config.toml
arch = "conformer"
model = "CTC audio transcriber"
dataset = "short read English sentences (LibriTTS-R)"
train_examples = 26041
gain_aug_db = 10
noise_aug = 0.002
time_shift_ms = 50
input = "waveform_16khz"
tokenizer = "char"
vocab_size = 32
norm = "layernorm"
activation = "gelu"
mlp_ratio = 4
head_dim = 16
fused_qkv = false
qk_norm = true
layer_scale_init = 0.1
inner_norm = false
moe = "soft"
num_experts = 16
moe_every = 2
expert_mlp_ratio = 1
slots_per_expert = 2
shared_expert = false
wave_strides = [5, 2, 2, 2, 2, 2]
subsampling = 2
layers = 8
width = 192
positions = "learned"
kernel_size = 15
residual_init = "zero_last"
optimizer = "adamw"
lr = 0.0025
beta1 = 0.9
beta2 = 0.999
eps = 1e-06
grad_clip = 1.0
adaptive_grad_clip = 0.02
steps = 4000
batch_size = 192
epochs = 29.5
lr_schedule = "wsd"
decay_fraction = 0.3
final_lr_fraction = 0
warmup_steps = 200
weight_decay = 0.1
Rows from block 3 of a small CTC audio transcriber, named by matrix and row number. Rows with one number within an expert belong to one neuron, the router's apart. Each number is 500 + 50 x the weight over its row's rms, rounded and kept within 0 to 999. All counts start at 0. Numbers have three digits each. After the name is the row's rms in percent of the matrix's.
Before each expert's rows are labels from the 100 clips, of 14976, where the router gives the expert most weight on average: "strongest on" is what is common among them. Only what is clearly more common there than usual is listed. The data: short read English sentences (LibriTTS-R). In brackets: how many of the 100, against the usual share in percent.
# router: slot weights (model.blocks.3.mlp.router.weight, 32x192), inputs 96-191
# up: expert up (model.blocks.3.mlp.up, 16x192x192), inputs 96-191
# down: expert down (model.blocks.3.mlp.down, 16x192x192, transposed), outputs 96-191

# expert 15
strongest on: voice: male (79 vs 46.1)
router.30 085:556537487420516489464397520580642475490487546546498608536576506420499546378480496536420535510531543485491422470499517594449441532489513486447460467477517476537494495500494500530521455488624577527516541478519538516499477498568449500434450567440519530465456460524481523519550473532551460515
router.31 119:466525589535481425533437448351436517530397483496518454526584472561517523465495466490478529506614521567484485494546599469461561505563506423450501469575498427550518477471496612495447437581558533526524544536458484496677551518586464457509586469462543470435564427546464503502475452548552485487
up.2 098:478440528467445516503439440561400521524530499527384460484491563507597499464528512549508484537524488470510564443500477489469498443534418496530432467527489505502488432541466542457520607532377612510513547473472461486469433610470463509468459531603516530499493532443459520552494446427533493403
down.2 098:559526486523433473538537552519518460582610547435574512535491617523518534486403481496457527523448537460462516605514452559416475466522473520521485396603445545458445465502519473496534470505478545532508467453468497501499487409535544508484554444530419504527555521467528506531455453501595502488
up.3 100:519481523455452534470473521424399464494571508419477479465406609532549532574569615504475520503477498426558509575509516469464504580562459511500509576515459645485485453518491502525443450468476501532421479491524561539491500477498375549489508460558559536464499533518447534492503479470382530498
down.3 103:607443439548628492659537463424493536441478486598477507542507513507473482448519499534491441485453506487531461460520444508494497487515393597466499552440462573497452518529490412493467460385561499492516505542547387445486454472411540513536551457494579555570548511463527580480476501476450525477
up.4 087:533434497502492540471501506535619467463429475546481522518546462481534506512471433559514577487368497514464505431547499353471433452483517431411478408471540501599535579524526524546469443525406462520524493569470516483497454655517512435533534543469546499533498486455608472543569508505469429538
down.4 079:455522383549490453470468604512489500531464548308528564548423472493443518529514516541484467465500488495393552520435539468553501494437490479424444544440433532569497477505542472513487535515571401494398502507461550446594564525520492488541477497535494494455469551551586469406544544515569510539
up.5 068:529475511469524439503570498483564545484551496591452494402429531489498511573507527566519418556401482543529475529578468487511489495537493564486521556465466548499453479436468514588477483417416588538458516477621540513435458489479597476399438347534485399547562527543506522505545519439465502565
down.5 070:541477480550537417522530439428453475560466471489518439569490363510478518455512498540493509520573499472442468458515499527466442563512441480533518598460463460519406553491486584457499498534520516555468472507388531415525507510547498507509521492464553425492479448560509492528554486619602503534
up.6 115:541482598526504495559493502523606481436388512496562495540386527393464430592424531523611490500385474499456517496476421483572539488518431584484499543436484478449508527517614485520479503440503505536423627467526505493476480477461465529550476532531542585441505469514548478538549449572535536431
down.6 116:469502561525576520559511498500551507525405518537499506548478483496561510561544545520541441565542508498491469525530475478573413482507430503526508627511399461501437563526518458500392495431468447438439578570516493454485543465439494539429525429471583492463437486455567499602433472485560539487
up.7 087:446515480414541625598484458526532542490497461574469615492510512496550552502359515554566416578407414470459516534436437583491497442539499507478507406532456437488427512453532541473545552491519559550488614374460560545519524567500533403523452509511436576492430495426536520426472469482542506524
down.7 087:443459617609500457561442519555484433559443581511507493512489550486441483479469503509486499369597524496406488552480561520552484501537516491454523466498454531422436407418522503488503495473417603499406481555532600394489598537481472505525530552561459497480543502507461443574492559512580517485
up.8 098:515489430494492430437508554541529492546438484410522474501540503479463457520503512473648470455577515489390493441421499555590502518551498480538523559474496481601416502552582448450543498433621371530484511461471619480500523550513524537527546562469375529559459429484560462429499399551503518500
down.8 102:450546528470473566426434550542536531519452509601496504490412519557588502440507482363452520439510545506470534472442517466511496510532568507552544547532479495544494474575528601517518579573414411468514512474504434514470475498526471565471489481412503526544458562440528510532474528495470530479
up.9 108:504479558434510481541441464468531496501482472572514483535436506569496474496494460502473580470589473452493656587439592381464460531465482421547520581524480447472519491548471421488514443388427515485543453513461491485569447463583478623551486527541572468510478551481489512462470461465422523409
down.9 108:566510437533505447582544471500443449446566579453507484522575605581598457500481475476479567524408508533592507453413434491491467456505421525484546608549527562494516593489483438517492560519481559529537526553560450514464536514506590552476520524474485499603459443465548516553559508456417512467
up.10 059:510534390485559499480525603567530531483580514488446597537405501491475566521408484577556495525389471411596548542432529564467472520506427533387405462501418527386508573535398433482522549430458531525469560480482559527452540501464500535546450410583495495467447503500495515416486499481501449471
down.10 052:412506488611491501543509462475532340434491522516564503441551483446499503435451545571468525425513517549490503590530507420537505513509530633491537425559554484560518531496468501516495484541501496466456498567546454460575512451432493511471490535503517531512498532582534476459484505651475535498
up.11 099:465530397447423474497475480520493514497473441414477513550547560441628508474551548462497516571534453504426466397455445419569561445506529524532442517548488529500419458482478495576509466480548415538489517524516522579478447515483487479534518505503472590546460495452482523491535613473449464428
down.11 098:450443487475542492523559530506368471574460551506476451584468483541465510476476495550463537567539606469451477533528508488531490507577423557485572463500435529581425379597481547474492478534463490533457465536496557498541520521488469568438540496508473456417566539489529555566479501504495538539
up.12 136:507433490462482549483449527479441514459464522543480448433526389563506423494492495585569542512470475521467533480501540442427423530487496447473488430415533518581502477496555542544532559585451442456618466469511501469497418610574523508534458555504510457496572517556472479482549455459463536575
down.12 130:592526359554458495485458561504541490511550535345528494487505529552522479474476528414491537504457542499444547409407534450589482462483513529484517513557491447504418476536565545503488561576512404450456520520508459472545514448536520480527495408511504571464448551453572535513545504564466520516
up.13 098:510517509489560562517501545493530495490499472481467589452504483548405516479521514497526521438355522515472447540489465509486564487447506553413435410559497546580473508422460560487529460604532495516537530541561593451511519586528604456554472502399475486410533553519584465540466510567540547537
down.13 104:549524509574472434388459582482550493527499442410532492547402527539546514595529507498469457571457453544411443562498477511467481527473524399418495535456500528444515465474512566482397509492519455537480486463527506492505537456471429520636536532526438524466496510489528522477433581398462497489
up.14 126:481516522469499532492498507496504514507519542492527488565513526473537439560480432470419569537698483494520578544500560439521482482482523505554589534560531534426449461504549421423554447466534460540509519608483498543491529496585481469567460495549550533436483529492467491407495555491532510389
down.14 129:499502515500536535603517515528497550469556564569517437406510548463515503419462400495460549629469447459506519471504434522531475466590459563531624538492559530535503534476488493483508543495465530525514496537512478544402510457574508541484530523489487416489515583486427579590617476494466528431
up.15 089:486525525493606556575492481529448493555547541477532566540485506497517563480540437534427489566583462445489486567443529585492515465522446470561608557555449506422547503503436472424544544506499535510541619511399480539514553543516396423559481617555507590486516477515492491414516423465512524509
down.15 081:487546541536509533622504478487462535474473497472451508406429591545523446513434399490498588510495463488338481548506442453588492457498504486535552588490493493529559517427529520482495464548596606482440489435559467482443475426536518486534528555488361466526530419544432528611502601516535492503
up.16 121:481474457462542449466534468548542510524471501492397515478492449524585461519433602644601426525486401546446475407514482395480435446556473494411523487407431463555542439474499486530499536572412510427480550517457477537456424598417555451474397510516521497545546535462552549517519440513417513506
down.16 112:497494522538524439529469512476448495562520535471564485467486496497436529523471521436543553431510460517256520529452525537468521525387441456496550506589434493460461428487498526508555453565564455517459436450487518415529615534499547454547507490525483502484508555495456538477542550537538482558

# expert 7
strongest on: voice: female (86 vs 53.9)
router.14 103:520504500522433474564538451487543474573484533532495439538533523453490455497522478473410636481548484491449520483514539529400458481540506433443469485511478546446468528474457452527634479407524433619505462498558403454488405408494484599531517443551534472569454511484431531455556539440569511438
router.15 101:520501537521506504433408541472542499456477515480480505573409471541538503520490458497481489462565562452496482459564597400523500598499552553457528462446555456557570545510589443449424433500562486524555616473507439468584468458510427414536496459560548529397614524490453475408464486554523439558
up.0 086:528471514478510484525532605499451604465497448572477440543526388554511509339564527589491548502458455452404566509459468505438524526500459429494462552506505526448433485510505543483493593556523441512448494483426453506445511553555650491482487484527458500582417455509445565474491442472410564496
down.0 083:593470552457537502536560455524480495479551469524473494506568525449484478530500522500540485570507470496456523565447487513481520488486535420475464483445551528559521537484538413501479555435550486496552561437478542506436408587461469491454456421487532519516526472499487500490486505362492520502
up.1 088:466524480435505429539505560473477540499515491459523526561535457428531515577549520444519490404509594520468627531416552529498523502568492441357397499448537521437490538511466464427462452449506504475514530574478514534417539561471571543409568513590477562568409517505517506467486505545507601399
down.1 082:449468434474514548523510544435434527497541464518606527461491528532582480449449519586493369544492453551495488509378495512490522512501465475505447502423523464386450408491503507524441545475615465506544484570455485549490490448510549612482533490525518418500513452410479445470565475494480478512
up.2 084:477481457534462514460437406496547536507458461437480546479462571591637533434544379469514556473503480510568420477436559496503525520563560474493507622518484536431551544511495453485482590487518444454431555555500523516415495472517445549567450493473537543486530478449496486589463503529500535556
down.2 085:466503492446451504494557496564557448515564483450432415363509465403439496486487603592576493512465491528500530538543501494472468511493447527489557450538567512528538535476474443470506495572528571430484507369559476422501512528428421500483479461380527565517501485619537522512527441484468573516
up.3 117:466489633424463494479432482472572511432367473479479475485471485499505511483509539538548520533375475564534479489501572491488489474536487529335513519450435498452446517521534495495474585591505535499522495456517491457508475444569565525548466489496557438449492508535487512539487414538516525523
down.3 116:502464462410492465523462536478517464537485446519392490553502485329511489567514500548577548522487440526571542521483452555477534507519507529411478508511590477458497583513484379508527501502553449505515535503542512461483496581507500532498508544462475576554518442570542497438532515442508497523
up.4 101:468549427515479462515482481433514437542463552521494409449542463580489425378431547592546500522501493532470498506506553495491498448480384487552559543544481421523493465489425532597575488505487489458500565438583441451590536514496533529515515506458499419465451458511454486448490359498531453503
down.4 098:604508501393530476532461497546467526441493484560418472643500454431424526466533502551499599589600507506490474494535491573458542500495563467474524525496600474469528455462527428489581483495501451530477552426512545541543426525543536495504502442571334461522495504613495454486498524441510509537
up.5 065:450527564515413519476558514508555571574477481492510460558515435603507547481551535532531525528446486482470606473456584412474535518522429433404498553420449506392450553496429509499496648555485487476546486462473543533480532551538550576549504503516510521482462484435437527485455408505397570515
down.5 067:499505488442521465467528500485467495536523473560530491603560510415519496486504498514522433536543430532564574543443478508521556579519516499467423533447470478471487523481474368504541523558549473488558484451545522476443453596511534479514533449519509566568489473569478503440471475322434483503
up.6 127:494476482521432564418501542427538556537455532473529511506539470517416521525484409413460477454479532453498581469483471517514499537469559509489553446417507516597499538539488494468439457553542617511624510596376471492495528528542413487586595538551497570507433425456516530531473460463547472478
down.6 132:501483533511541532398447551533483562455492513500503508493476568502617527435494463475478522340462448498511447553461445498506469539512505484525440452508499508481465449501530535505484447583503520493487479477549420507452545462510676521437493582556543548558563457447460563585565481601426465537
up.7 058:443537571448441462540493468402542529518588492519463502434636448492452585517501560571588533495473502570516627503484491587473523497587372446474475474501445424473438482568507479468541590491468529538463467428491503495495554503543607547436505489538531434529438588536515532520459481529479566400
down.7 060:593486511517576529453465508488523494529512491513509497556516490437477522438505550562517471455537494515506548531452505468538532468511444452491421535503443509457492462453480403530463551508437530481604490528526536525433470558517511478474541435526468509607459538470479453457483433350511489479
up.8 101:467507452498573420543459544542459545474516474397501489552591420466410487490566471497524444450526500529506608511387509450460502494639441425513387476401482505516430595487411540365453503468565417509474526585475527561458501501456530467450535450544479595487486507495514495516481487533496557487
down.8 100:430451579442544501538473486418424524510559565481493509435452550509555492526452520515507448557548467507371415461438532480510487489476510438489489518327625521492451406416511382511443541506614492547541499569459546485484441488520554561495555519553530415451542474489553503415480487447470493503
up.9 061:394539466472429525391438386513553553566516455431494419521497456552598580409505483637510559498544528482459537564399380434493509441523525472559553532490472447595502533565475541455499606552491492516481555438509476525418543597453510506501446511512451464631444437544466495616506428460471589525
down.9 063:579485498543493511458497505514504495449541527577509467528568464469473488442464510544449486545517495533498526499461525514500567483518403499423510474486512502480570510474504300554538579522414493478538470478563545490465465571579510470432503475482504554536534563548477498517529464414411461478
up.10 090:475413492430503504473469521494498568501487556450455554472554518451381603505515388438547532442467446408524677512477474554479513483475505471552511516522528536514477647497565530477539530507492536406569567485498578457436559501550507460551497483500499574549487499527496575516556584415489427406
down.10 085:470514456511573513479517526487596544536439461507558489502490493343630481531518539476511460503549494494495441576423470493527471499508585498485454402466535521389376488472511442435427460613514485466487531416471454552474529488492564530424501460585523554527503387358460527483510533551512473495
up.11 094:509500431499390506448493486474567562574444453448539475490562481517572517379584443469420628477443492461477552497446516426450484470546579481544540478474455586515594530575440450447480599371523537462505552481432578513406481489564428482604507540556557518609521526498488507580494436477523502491
down.11 090:502499491442521535400530535528542518525551472550403473470548405519460513419493495555521492480492448526605521552564551481439546489515486462438496424555477497577463438446533475456551523569458576454507506479547495443471516546556534508423530398397488588608490527488510496533525432352420537539
up.12 098:511427422504439596470429554412492522460480506447481517543508480500442540454553418456460441498495507413568559507515427509520570466439521530544484443461571542441481641515495491527486562492545579445585451489470568497388488493544408471594473524565544613547430497491501529515513554427469469458
down.12 111:456519485572506520469534593494526555498421515521518546438510502435605474537493581436533412432460442495529415566459498472509480524528609502537516480396571473499459536497496563522454483530515443524494519480514433503519527473525578500403562505550565546554502404403481543587543509576444465482
up.13 097:517453508514393521493399558408475552466388547487472502487472520554472514542526412454467477506413483461470481448457483568502545509466550500513578611557542541524499525501537488436450567614496537463593596425449514429545562454582547500674488534504509467475451532514518501544549458471493426506
down.13 096:467552466534558522572492436512508587578426492417432476409435534449591498464553540515482603477528558464478500493454446493474476483516467410536528372534479472524517496552494463475471422508523443502582489483561522481470577491482444518523463430621586555516483456424396566597425481507446498506
up.14 063:396492561444485487554535483450516539475588480493476435529620486507524512520479571543508548548395532473501580514466492484448515542522416390416527502505460452403510551484488539476480592503498434514513497367459459564439593509495626532524465485520531514473411513503502570531520464429470596519
down.14 067:520477561406490555469542473496523515516538506609486508497539487421478482490473496568529470553519478514500528564418526469450515498557465457458465543447442467461462510407493379537497545521444558457626533521519555471391432602504458456509480418458478549518522522533397491461571445350477517494

# expert 5
strongest on: voice: female (84 vs 53.9)
router.10 082:545480508543449514484534544482391603446509483516495505547431367467564528496577384540512504508411509573496498449429563496447534514534431530576464541481484500544458551475442546491519604477499515508599535389457500566505572482583557530448476501518535418542592461493406460472528453531530472471
router.11 073:489483613570474568476529496488508519457465494399486426551440436508523591550510504493421487513387528461425519438483573470504519471546487566517500500444495561421607494514462446457526623422527543484498559450493513502455521459510445534463471439491579555529436590483383487483489500495547479448
up.2 088:495543531477452498543493400485537503490445484530500417523503396547574524528453569544511492469506547581556449348494511461537561427603507514574606588565507409531481426478453458464462539536513448434484442492528510527508460525531588585469521598425518445545490514541438508475489482523529537472
down.2 081:519403517568518515456490608528516562534529449488428481500443474516561568518480476645541581491536567469516487529567526519451498518508462469440421415500433463465534584549559448506569508546394471485511522475530500675540441545554447453385516496521510457519543412460487424456419443475489550531
up.3 086:544486479504515491455494515590480415464515516444464522493531465385517506536536505455499457488526537546538453614486545558410498520494643455506475381484505460442428548539415599515509502562544498572523585522532505546492496523530502445457533448622447525516502449466482507506521460493536515539
down.3 091:508514467574420463628462458479569441468461552460508583437491600432436484476460535534457504534469458502519478474440567411521527500443447508483611562600541545565587487504533504531415491502498442542480504488589456429484474440456477452515462560486504525607453568488492441564507515502465444553
up.4 121:497515521603463448455511584508487466462449538508561430517507544477446489473417380449582468497504483540477461530490457502514488547518484536610453582451569625431521470519488486490574592466613410539484538529510483461409498596498529460459460511526495565561528532446516482554509520515513434476
down.4 123:481502537486489486555496489506492330472534539468513546440498556454500536490457437530534424468497462555526441476464475556517521483523558521502474556427508525471432461432495409556457519510514517486445499582563412459508554440508464513564517467468543499480527514502542455464518534596534488536
up.5 097:443571554462475577488444516495527508500535551599503604517484479496456508535465486537466534487555556556491471489475523585456460541445478561535466484456536547485479590437523484452546509525541559505473471606489518515563477497557596455511378535550473441427462508583476539459491492515511583505
down.5 104:456508425494475497452498530487494481473473495577505493580487497540522440522477539475525579509503584520469537559547475481455476537498464472406578457576535441510522570563462490507554476490499454522572461432438581496402529425611528533499481622567485567464506472483435528452524527509499546448
up.6 223:552469443582519440477533604564436457454476568453527459513472490393418489586505392448599443482515473489509505548442480559552474507481533491551507494449528582468502481540540512460474540498545474521494569532503525486449507546508470476508512506515410535576513481459498483510532555474447476527
down.6 192:522507519501494446580495463495520328507493497501510525439578580417477493468480499510487456441535416487549421489478542472579506524533545536458480603434537527466480477481522516519490551473509540517426487542587396405469530419487574465512488487474530446546519549488569428512503545572518479512
up.7 085:546536566449534580559495513481502510584447434574481579535503523539492631467479597462448480469532546479603488454505558416554529583476517468451509478482512413529453493481463518498515407492480567449496434525442475518505502494495352522541570551457522519510527492521528564445408503488564531557
down.7 088:459518533524565505446503540576526623465442442462579479582450456517489533503522518464448539494454524483530602582493466458368491499499479422524427378576497478417569534477506528523449475484479432500583394394468552518469459527525506536523455492497498534510469495526423508485505477496513512498
up.8 091:491477544471506524542513446521466529612475513480503576519470467547542431540593530534493488435440560478411457494497555575382496456519511516468466513546390468490439568489471453525503433571463603524457536468570492507471580546498542477469582399477492454481476523452543515419425526458547552452
down.8 091:500452448474492551516480517505546570497469479548485501562414390572604543469472519495491510535541489467426511571511446522464511500517555471503461481575443473534527528522437579527517473496552555496533433457446603498485411599546511541460518521535506506482525485490397538510508480511473543474
up.9 082:489562477589412399519513507460503565454579561427531489522609628461445575496519447452363513501457451529563430414580501483537437490457479565473468539430503597465441504494454457493525533443544524570419493467457531578418458475525506468438453460565431467488493522487540570543514462499491569444
down.9 067:443476468514456464489412469495397429528476445509412536490515488429563486523395491401508426496526459547614553481546517534540556502576548495533482427472540402513460446514522474530510499478462475553503460575508536468595441475549488513538432516480499517494423613499460543502551560585503454499
up.10 089:496478501435433514391427398488508492587502506542502493544486499521452560518499474469490505447591498529538533440366461565491526478484434519435453501515499519506527504516561574582498553532541472447541487492549596441416444538515597458513477558486492621480546475561511549458410481519478488441
down.10 082:524474510450532522488515566549500490400458529639529533477496488565571509550524517512545553457509523491513463551484438517492490535508481419532440465470566536461508526436526569436509469486444514471580518518399535452466505456534509537470526517560487515456480416572461477530503513446572499460
up.11 084:513501475488556411500469476528536519546521469473571566531480539433424495551396528468444401450489597447480509574578492550462495557364448530421547507566470481538452501432529471544470560520430561434469560548534523531520548380509457565488479457498542482468496492500517573409548477534547514509
down.11 086:516528402472485540476481497498477568563497566527580522538482502566542504440507524547456482506565469513512588672499491479509427524507471413527505416522534498468584484480460617508533488524478431470525506403463505406452490563512575491511499419493410553491488471523471501489543501448519573499
up.12 094:396495505498516529473479486539499514571483436472550515452391466536476493526519462561453468570584540489457493420520530449443570569470488558464469482461459510506519548418522492557527467598503570404582425527475527550496533595573548475555466517487474585495434513548507499501478524442550508491
down.12 105:485496516414557553446556520487499626431502504571530485555454400570572443549494502554495575543462544480438516493494450524448442499488431459480517479603522473520545541537521544498518498462485507545556441435436484533427495512530506468515485605530479519490484381446424510533507493544531553513
up.13 098:450565439501454559481554515437518466516569495525448509387561470479614560468475476468490517490474477514626429493428486439423561547523491530531638476541474481499511386507492539501459453521521467488483502499539434436599440466524458562420514518504616457630475497517502431536517418504497454483
down.13 097:414456557489547440519474528529474615552492513430439533423491383518396547537575459509551471544570549572517505510551478452521487558501429521526553461471472488497529516502466428437496457495494479605579513490483547530585495495498410450571516437537498570498520471485496529439471491506496534547
up.14 083:465492550418508513547498435455546627466560506473435617540494540549437568609516501475422591449456560484480520580561466480426448534560482490504537485483390520582464553534478548487483471491477594501524586536557552510585518431482435559512436506575568456527552499551571537502494425495503587516
down.14 082:541544493490487519411446550470469541551429554512510499629456543520544503576459482504497528513587451459437538540514504454435511521543435381431476417495494540582519470556460603531455484524474484572574522460519529499534527522466551587462491483512526508463542534509360605419477454560500455506
up.15 108:558525514476442541537475506424491546552483487538433563552509554517627522416537597528415533548449445459550464440447550441464496481568416517488564512551476468436546532514308535435524503501452469569475433540477451451543495499487463513381534433454521497457489517449519538449473531511445553522
down.15 092:504537443486518534536475528568524527525532532424439423430483460559446469459489461484481467570485507490447523474512462526492572507546569445586487439597589496451515416464566424566475520555552571430564551438624576541550505568410309495487506502445542527457479429459556516469513501523465511554
up.16 093:545533514477438460532554585541533482454515541399487537471493486419414500538394546393564452502547410512504465483457485504530396528532512545539530467504486542518428557499493593572565542559554410569561559634461558513495543582531513472521549522436400473531533542488434492505474583464442409522
down.16 090:460478496555615506589472443425530437509544536536440546514544557433484498537481481552440448430494543537580444490460586518496515481500554462566435528446565555487426513484578455514468517545524557402403481557555439461487536461518527543500502498519541526451550561506596420475468531534552445475

# expert 8
strongest on: voice: female (83 vs 53.9); the word "to" (35 vs 14.6); the word "you" (34 vs 15)
router.16 083:454415531496531539518432495482519525491532420487524389539420473509465586525443461548495563532468553446481586588500544546427481583507541452444541420531501445432550518584446474454427541447504533458547541479519499595514470512504407497507521502489422471523456494515407549478496528503510486470
router.17 102:469443448485479597454448510380472564498506489609517529524506461473465492506526447503423498558416519476591558518526439476384554469487413542514575535519563472521534548484477493476517531447428530398541561448478569507455449521517527482554468542501538459461445514626482526445529538458456443513
up.1 101:606507538573542503508533450543558469516427501469443477476553482391538461527544464541487524469436485621457386413484500439438568462502543480540534477523478497571519543481533524606490485449429556442494633485525489512564514472468491452518403471446478455545382550524497535547620404500533505473
down.1 108:523496544469508490547530599475465532444572476467417535553494572470480469489470476552449451462452536488540425482549423464565464488480465563513595494406590490517460481517533521484541482484624451465425445474604460444537525404556490470525502474549455504429535505553496542506550554537499466486
up.2 108:506531467444413592531429589422421488549493494514482487561404613529486548507505485472520469463508504420527576504438501525498542513528487525553471498516492475440457583471534437435454580476461549455523573498496531464632514455531462557573492456469446474460491553464491451430511445521532473575
down.2 116:517465486490544527617468554502490499472435459418529439472575519464442488506460583463540531462524473448459544477409501513479554484537469507471499456476601476439520434575488476515463494427570572565514477559420505381604539486561465560456544580470507487456506494516459503489445483490591485544
up.3 130:540499450447493433495456522525516560477569521479569535545432518394436483564480571494470518456484509392502554574567470555463536537426518527371395456517460553550454555491517556481469444427473604520477534469483521473454552428497500489439627436543468515583535488575471570488439531511513454475
down.3 121:507535428573450449465495483430511649471510492472462477529424531541578520631510449478519431457488480456415574540492524401546470480433547450554505517520494492494436600465518478525538520479511407459513476581480457581575527494427461463582513450454443524484484513619527528505441583515449571520
up.4 083:476491588495497477496563405539399519510516499430532498418481484497459472401581450531484546480573495582477411508515424408549481488516502451508599527449519498385461454483481549521533489580522525438488569516532487498505529436568473481409461519526525534466503499569490561607506564503581530565
down.4 080:581499546526448477452551565548531502486310538500417563566474538550473458552530465433471472546518495493422454548596490538514479489491474470525517473579422533510600514521515397498505451527514523468566501436562456480462505616483495495521487459511474549490475454360383498497520509391414493512
up.5 107:550558504549539505523548476520627464491466468553525515489525503427558493571500489540549445482429498577517408441527535459493445494477564543505444551491465510497541534494495525533499471351402509455471486522545503484457516460450493402562469432481453428557450581486548493559563509522469450452
down.5 103:426514529498526473522509565444510445461621472455465514512509557527537492519523466543486452422440642459537496461409498548536447476507431494544569529441588484506415508574496523468508555534623410527438434495532499478567583418613485508433513450556511498469490486581532501471532536564497460511
up.6 133:518522597456598500577467466443469384553425493474500563558536452611529467468488494520544432478453601553545455519509505526496544459438437490491330544471544498447555498493482601525480411529514573495469540521510497483530551576558437404470548461453540441504542502527535441596505509522566454451
down.6 132:537427559566524470506552479458497486531465483519536537487505542528544461583550421503440446374608515522476488399567490499513503512540445544429549573535392455579470534484523472492510441504516526539486444550507458395446491484415528526573505478526433499550584531486421506486494516515491481488
up.7 084:523578444503514483493571514573550491488505513565497540443463540440544527587516423582515505530468493471466503428527524497511401526499602533482496599502524564513461578454507500405452405428435512486519408548512529446522530437458510467534580419500517498471467571446480505475467512531486389463
down.7 083:399473518566532463494440436489519481465518568408474463544498606605517536454478507580514448425538584501474543506440482532503487473516450467539539539448535495570510505416482480534384524555545444481459502462510498564620622484494504450498560390459525499509475421622486495483457475537492503459
up.8 116:505554454572533546554602489514570470530508472509463491563532448537456527574437510547572512552521472644442433306453528492484554492582452515454554628508438495522528497456477496435496542533479592466454541524477447515484516464430457433571463484500475518495457538462597474408520438476462589516
down.8 113:432508436527550575499515473477422472460500444519572481563478506572457502504499537548472509553584536505507501581548494519511485520562530497421576486420527445592547514581463639514458515513566460491468445448487490393574593477547438480528477534521514438469557436495512529461542514525535483471
up.9 089:551473414473514461495493508552517542546536423532484508545494540488412519464536450554485449474461505499553494475459491569523492491533511455409424440391453572570499566515490575488456443398413597475427470507437469459464578544495545407523531482575535653457507517526601516487470503540584545421
down.9 092:500470509513579484436531514427471592505548586471538480450506577519510512539508431452522531371533520492475492477586522421606495505472517461478524631473378511491510510493530429501403441588508391507534378572503509555431465494389553463530508528496472480479554525533532539453479542530478572507
up.10 078:460528514538511463485541436509581458564442522551535508495596587506443554604458474595526446495530481528511468397494502516518471513557416548570619627489428516528554512480439489379511457476470593549440447516471429449499484394433543447527576531540495516514514527405550500546499462538574501505
down.10 071:447473534471520616520538472431525461470580411556604441504470494567497544526442611508515515444488568493519494527539508525517533524492486478445417496410495505484573493504424566519492483559532448426504421372454479523550521436529532497534562490522588536486517470526557510459526514479570490445
up.11 104:493462534545555415541484450531453463517512516483529517593319491535404479412464457552510520492413507487545541480502505601541551521500461490444415499520487499502546567554459606530492447433462509485490423438427462451459566449494594429477657504536526515469463466548511537505517579591499489480
down.11 106:543496419610595490548495463490498629481549515585525472470441524502553475576401389526520500389518479466481561519552449504516517506474449524480453481532527447445458519472541497488538483568451441476509441582496490447470470464444548437608515487434503491493552489504452520450458516627498540463
up.12 103:431531441485468507487501547438562525545474474532440511513579540552401560539452511532514440530518491495499503303514502480543506471572441522469547638414453509547532456538510464400505479553449570499487457516433404515496471542401425427585523525586471486424538523424572480471414466462491492530
down.12 110:441516418485543550590536499464471420423593476547611426487483524588529513462495523535455509563578546500497452577502575468542519524554520455379480560418476480516525453513484496487430456607485424507534440427449484505552536507474496506534514596406482586477553555506504479436543482440468518440
up.13 101:515511508489525477480601525538530458498469470547534482467493561480506455526459504552491361528550540574507445530581492489514499516499401539535487535493496505411474469481550505573492480531553513540439518506544452535493476456531509530412504482548462435455536436430487482615448548564595523509
down.13 094:572525550529473481449525522532502489453385564526505520446468567538549510548499499460498496522480540539413438411568556502524504492529541371458565492460499561586509415467539434516501494552482539516576519498564479513518516619486487526459490458443458500491514580372561437534561428449435450505
up.14 084:543500545540517512491511510560623442501449469481442545499549459458488486617480423475552481463505490560450470385550484489480537511496561522468456607533539561452569571485505544574464470474435678425446623528556499496503518492500433471534452403477480455609423497504503471515506451507483468354
down.14 081:509487516519507541479509551425451479442532494466494461552538449485496522539503496544446507496591523496489494497476466525506436548498484501464575507402571514511497494523482513501522482579638459514474422556544532484560527429644516542514521510554431497539592601557500473460516499519472455494
up.15 133:538496523557569527530507502502637503500472412521494536471511511362507467535466494551535556444456489567448435486559471510453487499448532542489509475531545494513544539465573491616571484480424478410478503483530483503510483499473559465490399485455517389518465490556522539551600489535525470388
down.15 145:472487485540525466502511558485539449473564536534367552486490513503570462488457414558469507485497542470566445401547434502545449491461473549559604548462591519536446503489496467494505522415548488490441492502581466395558492414553462501460521480558498446428496530585566474481543543622489461505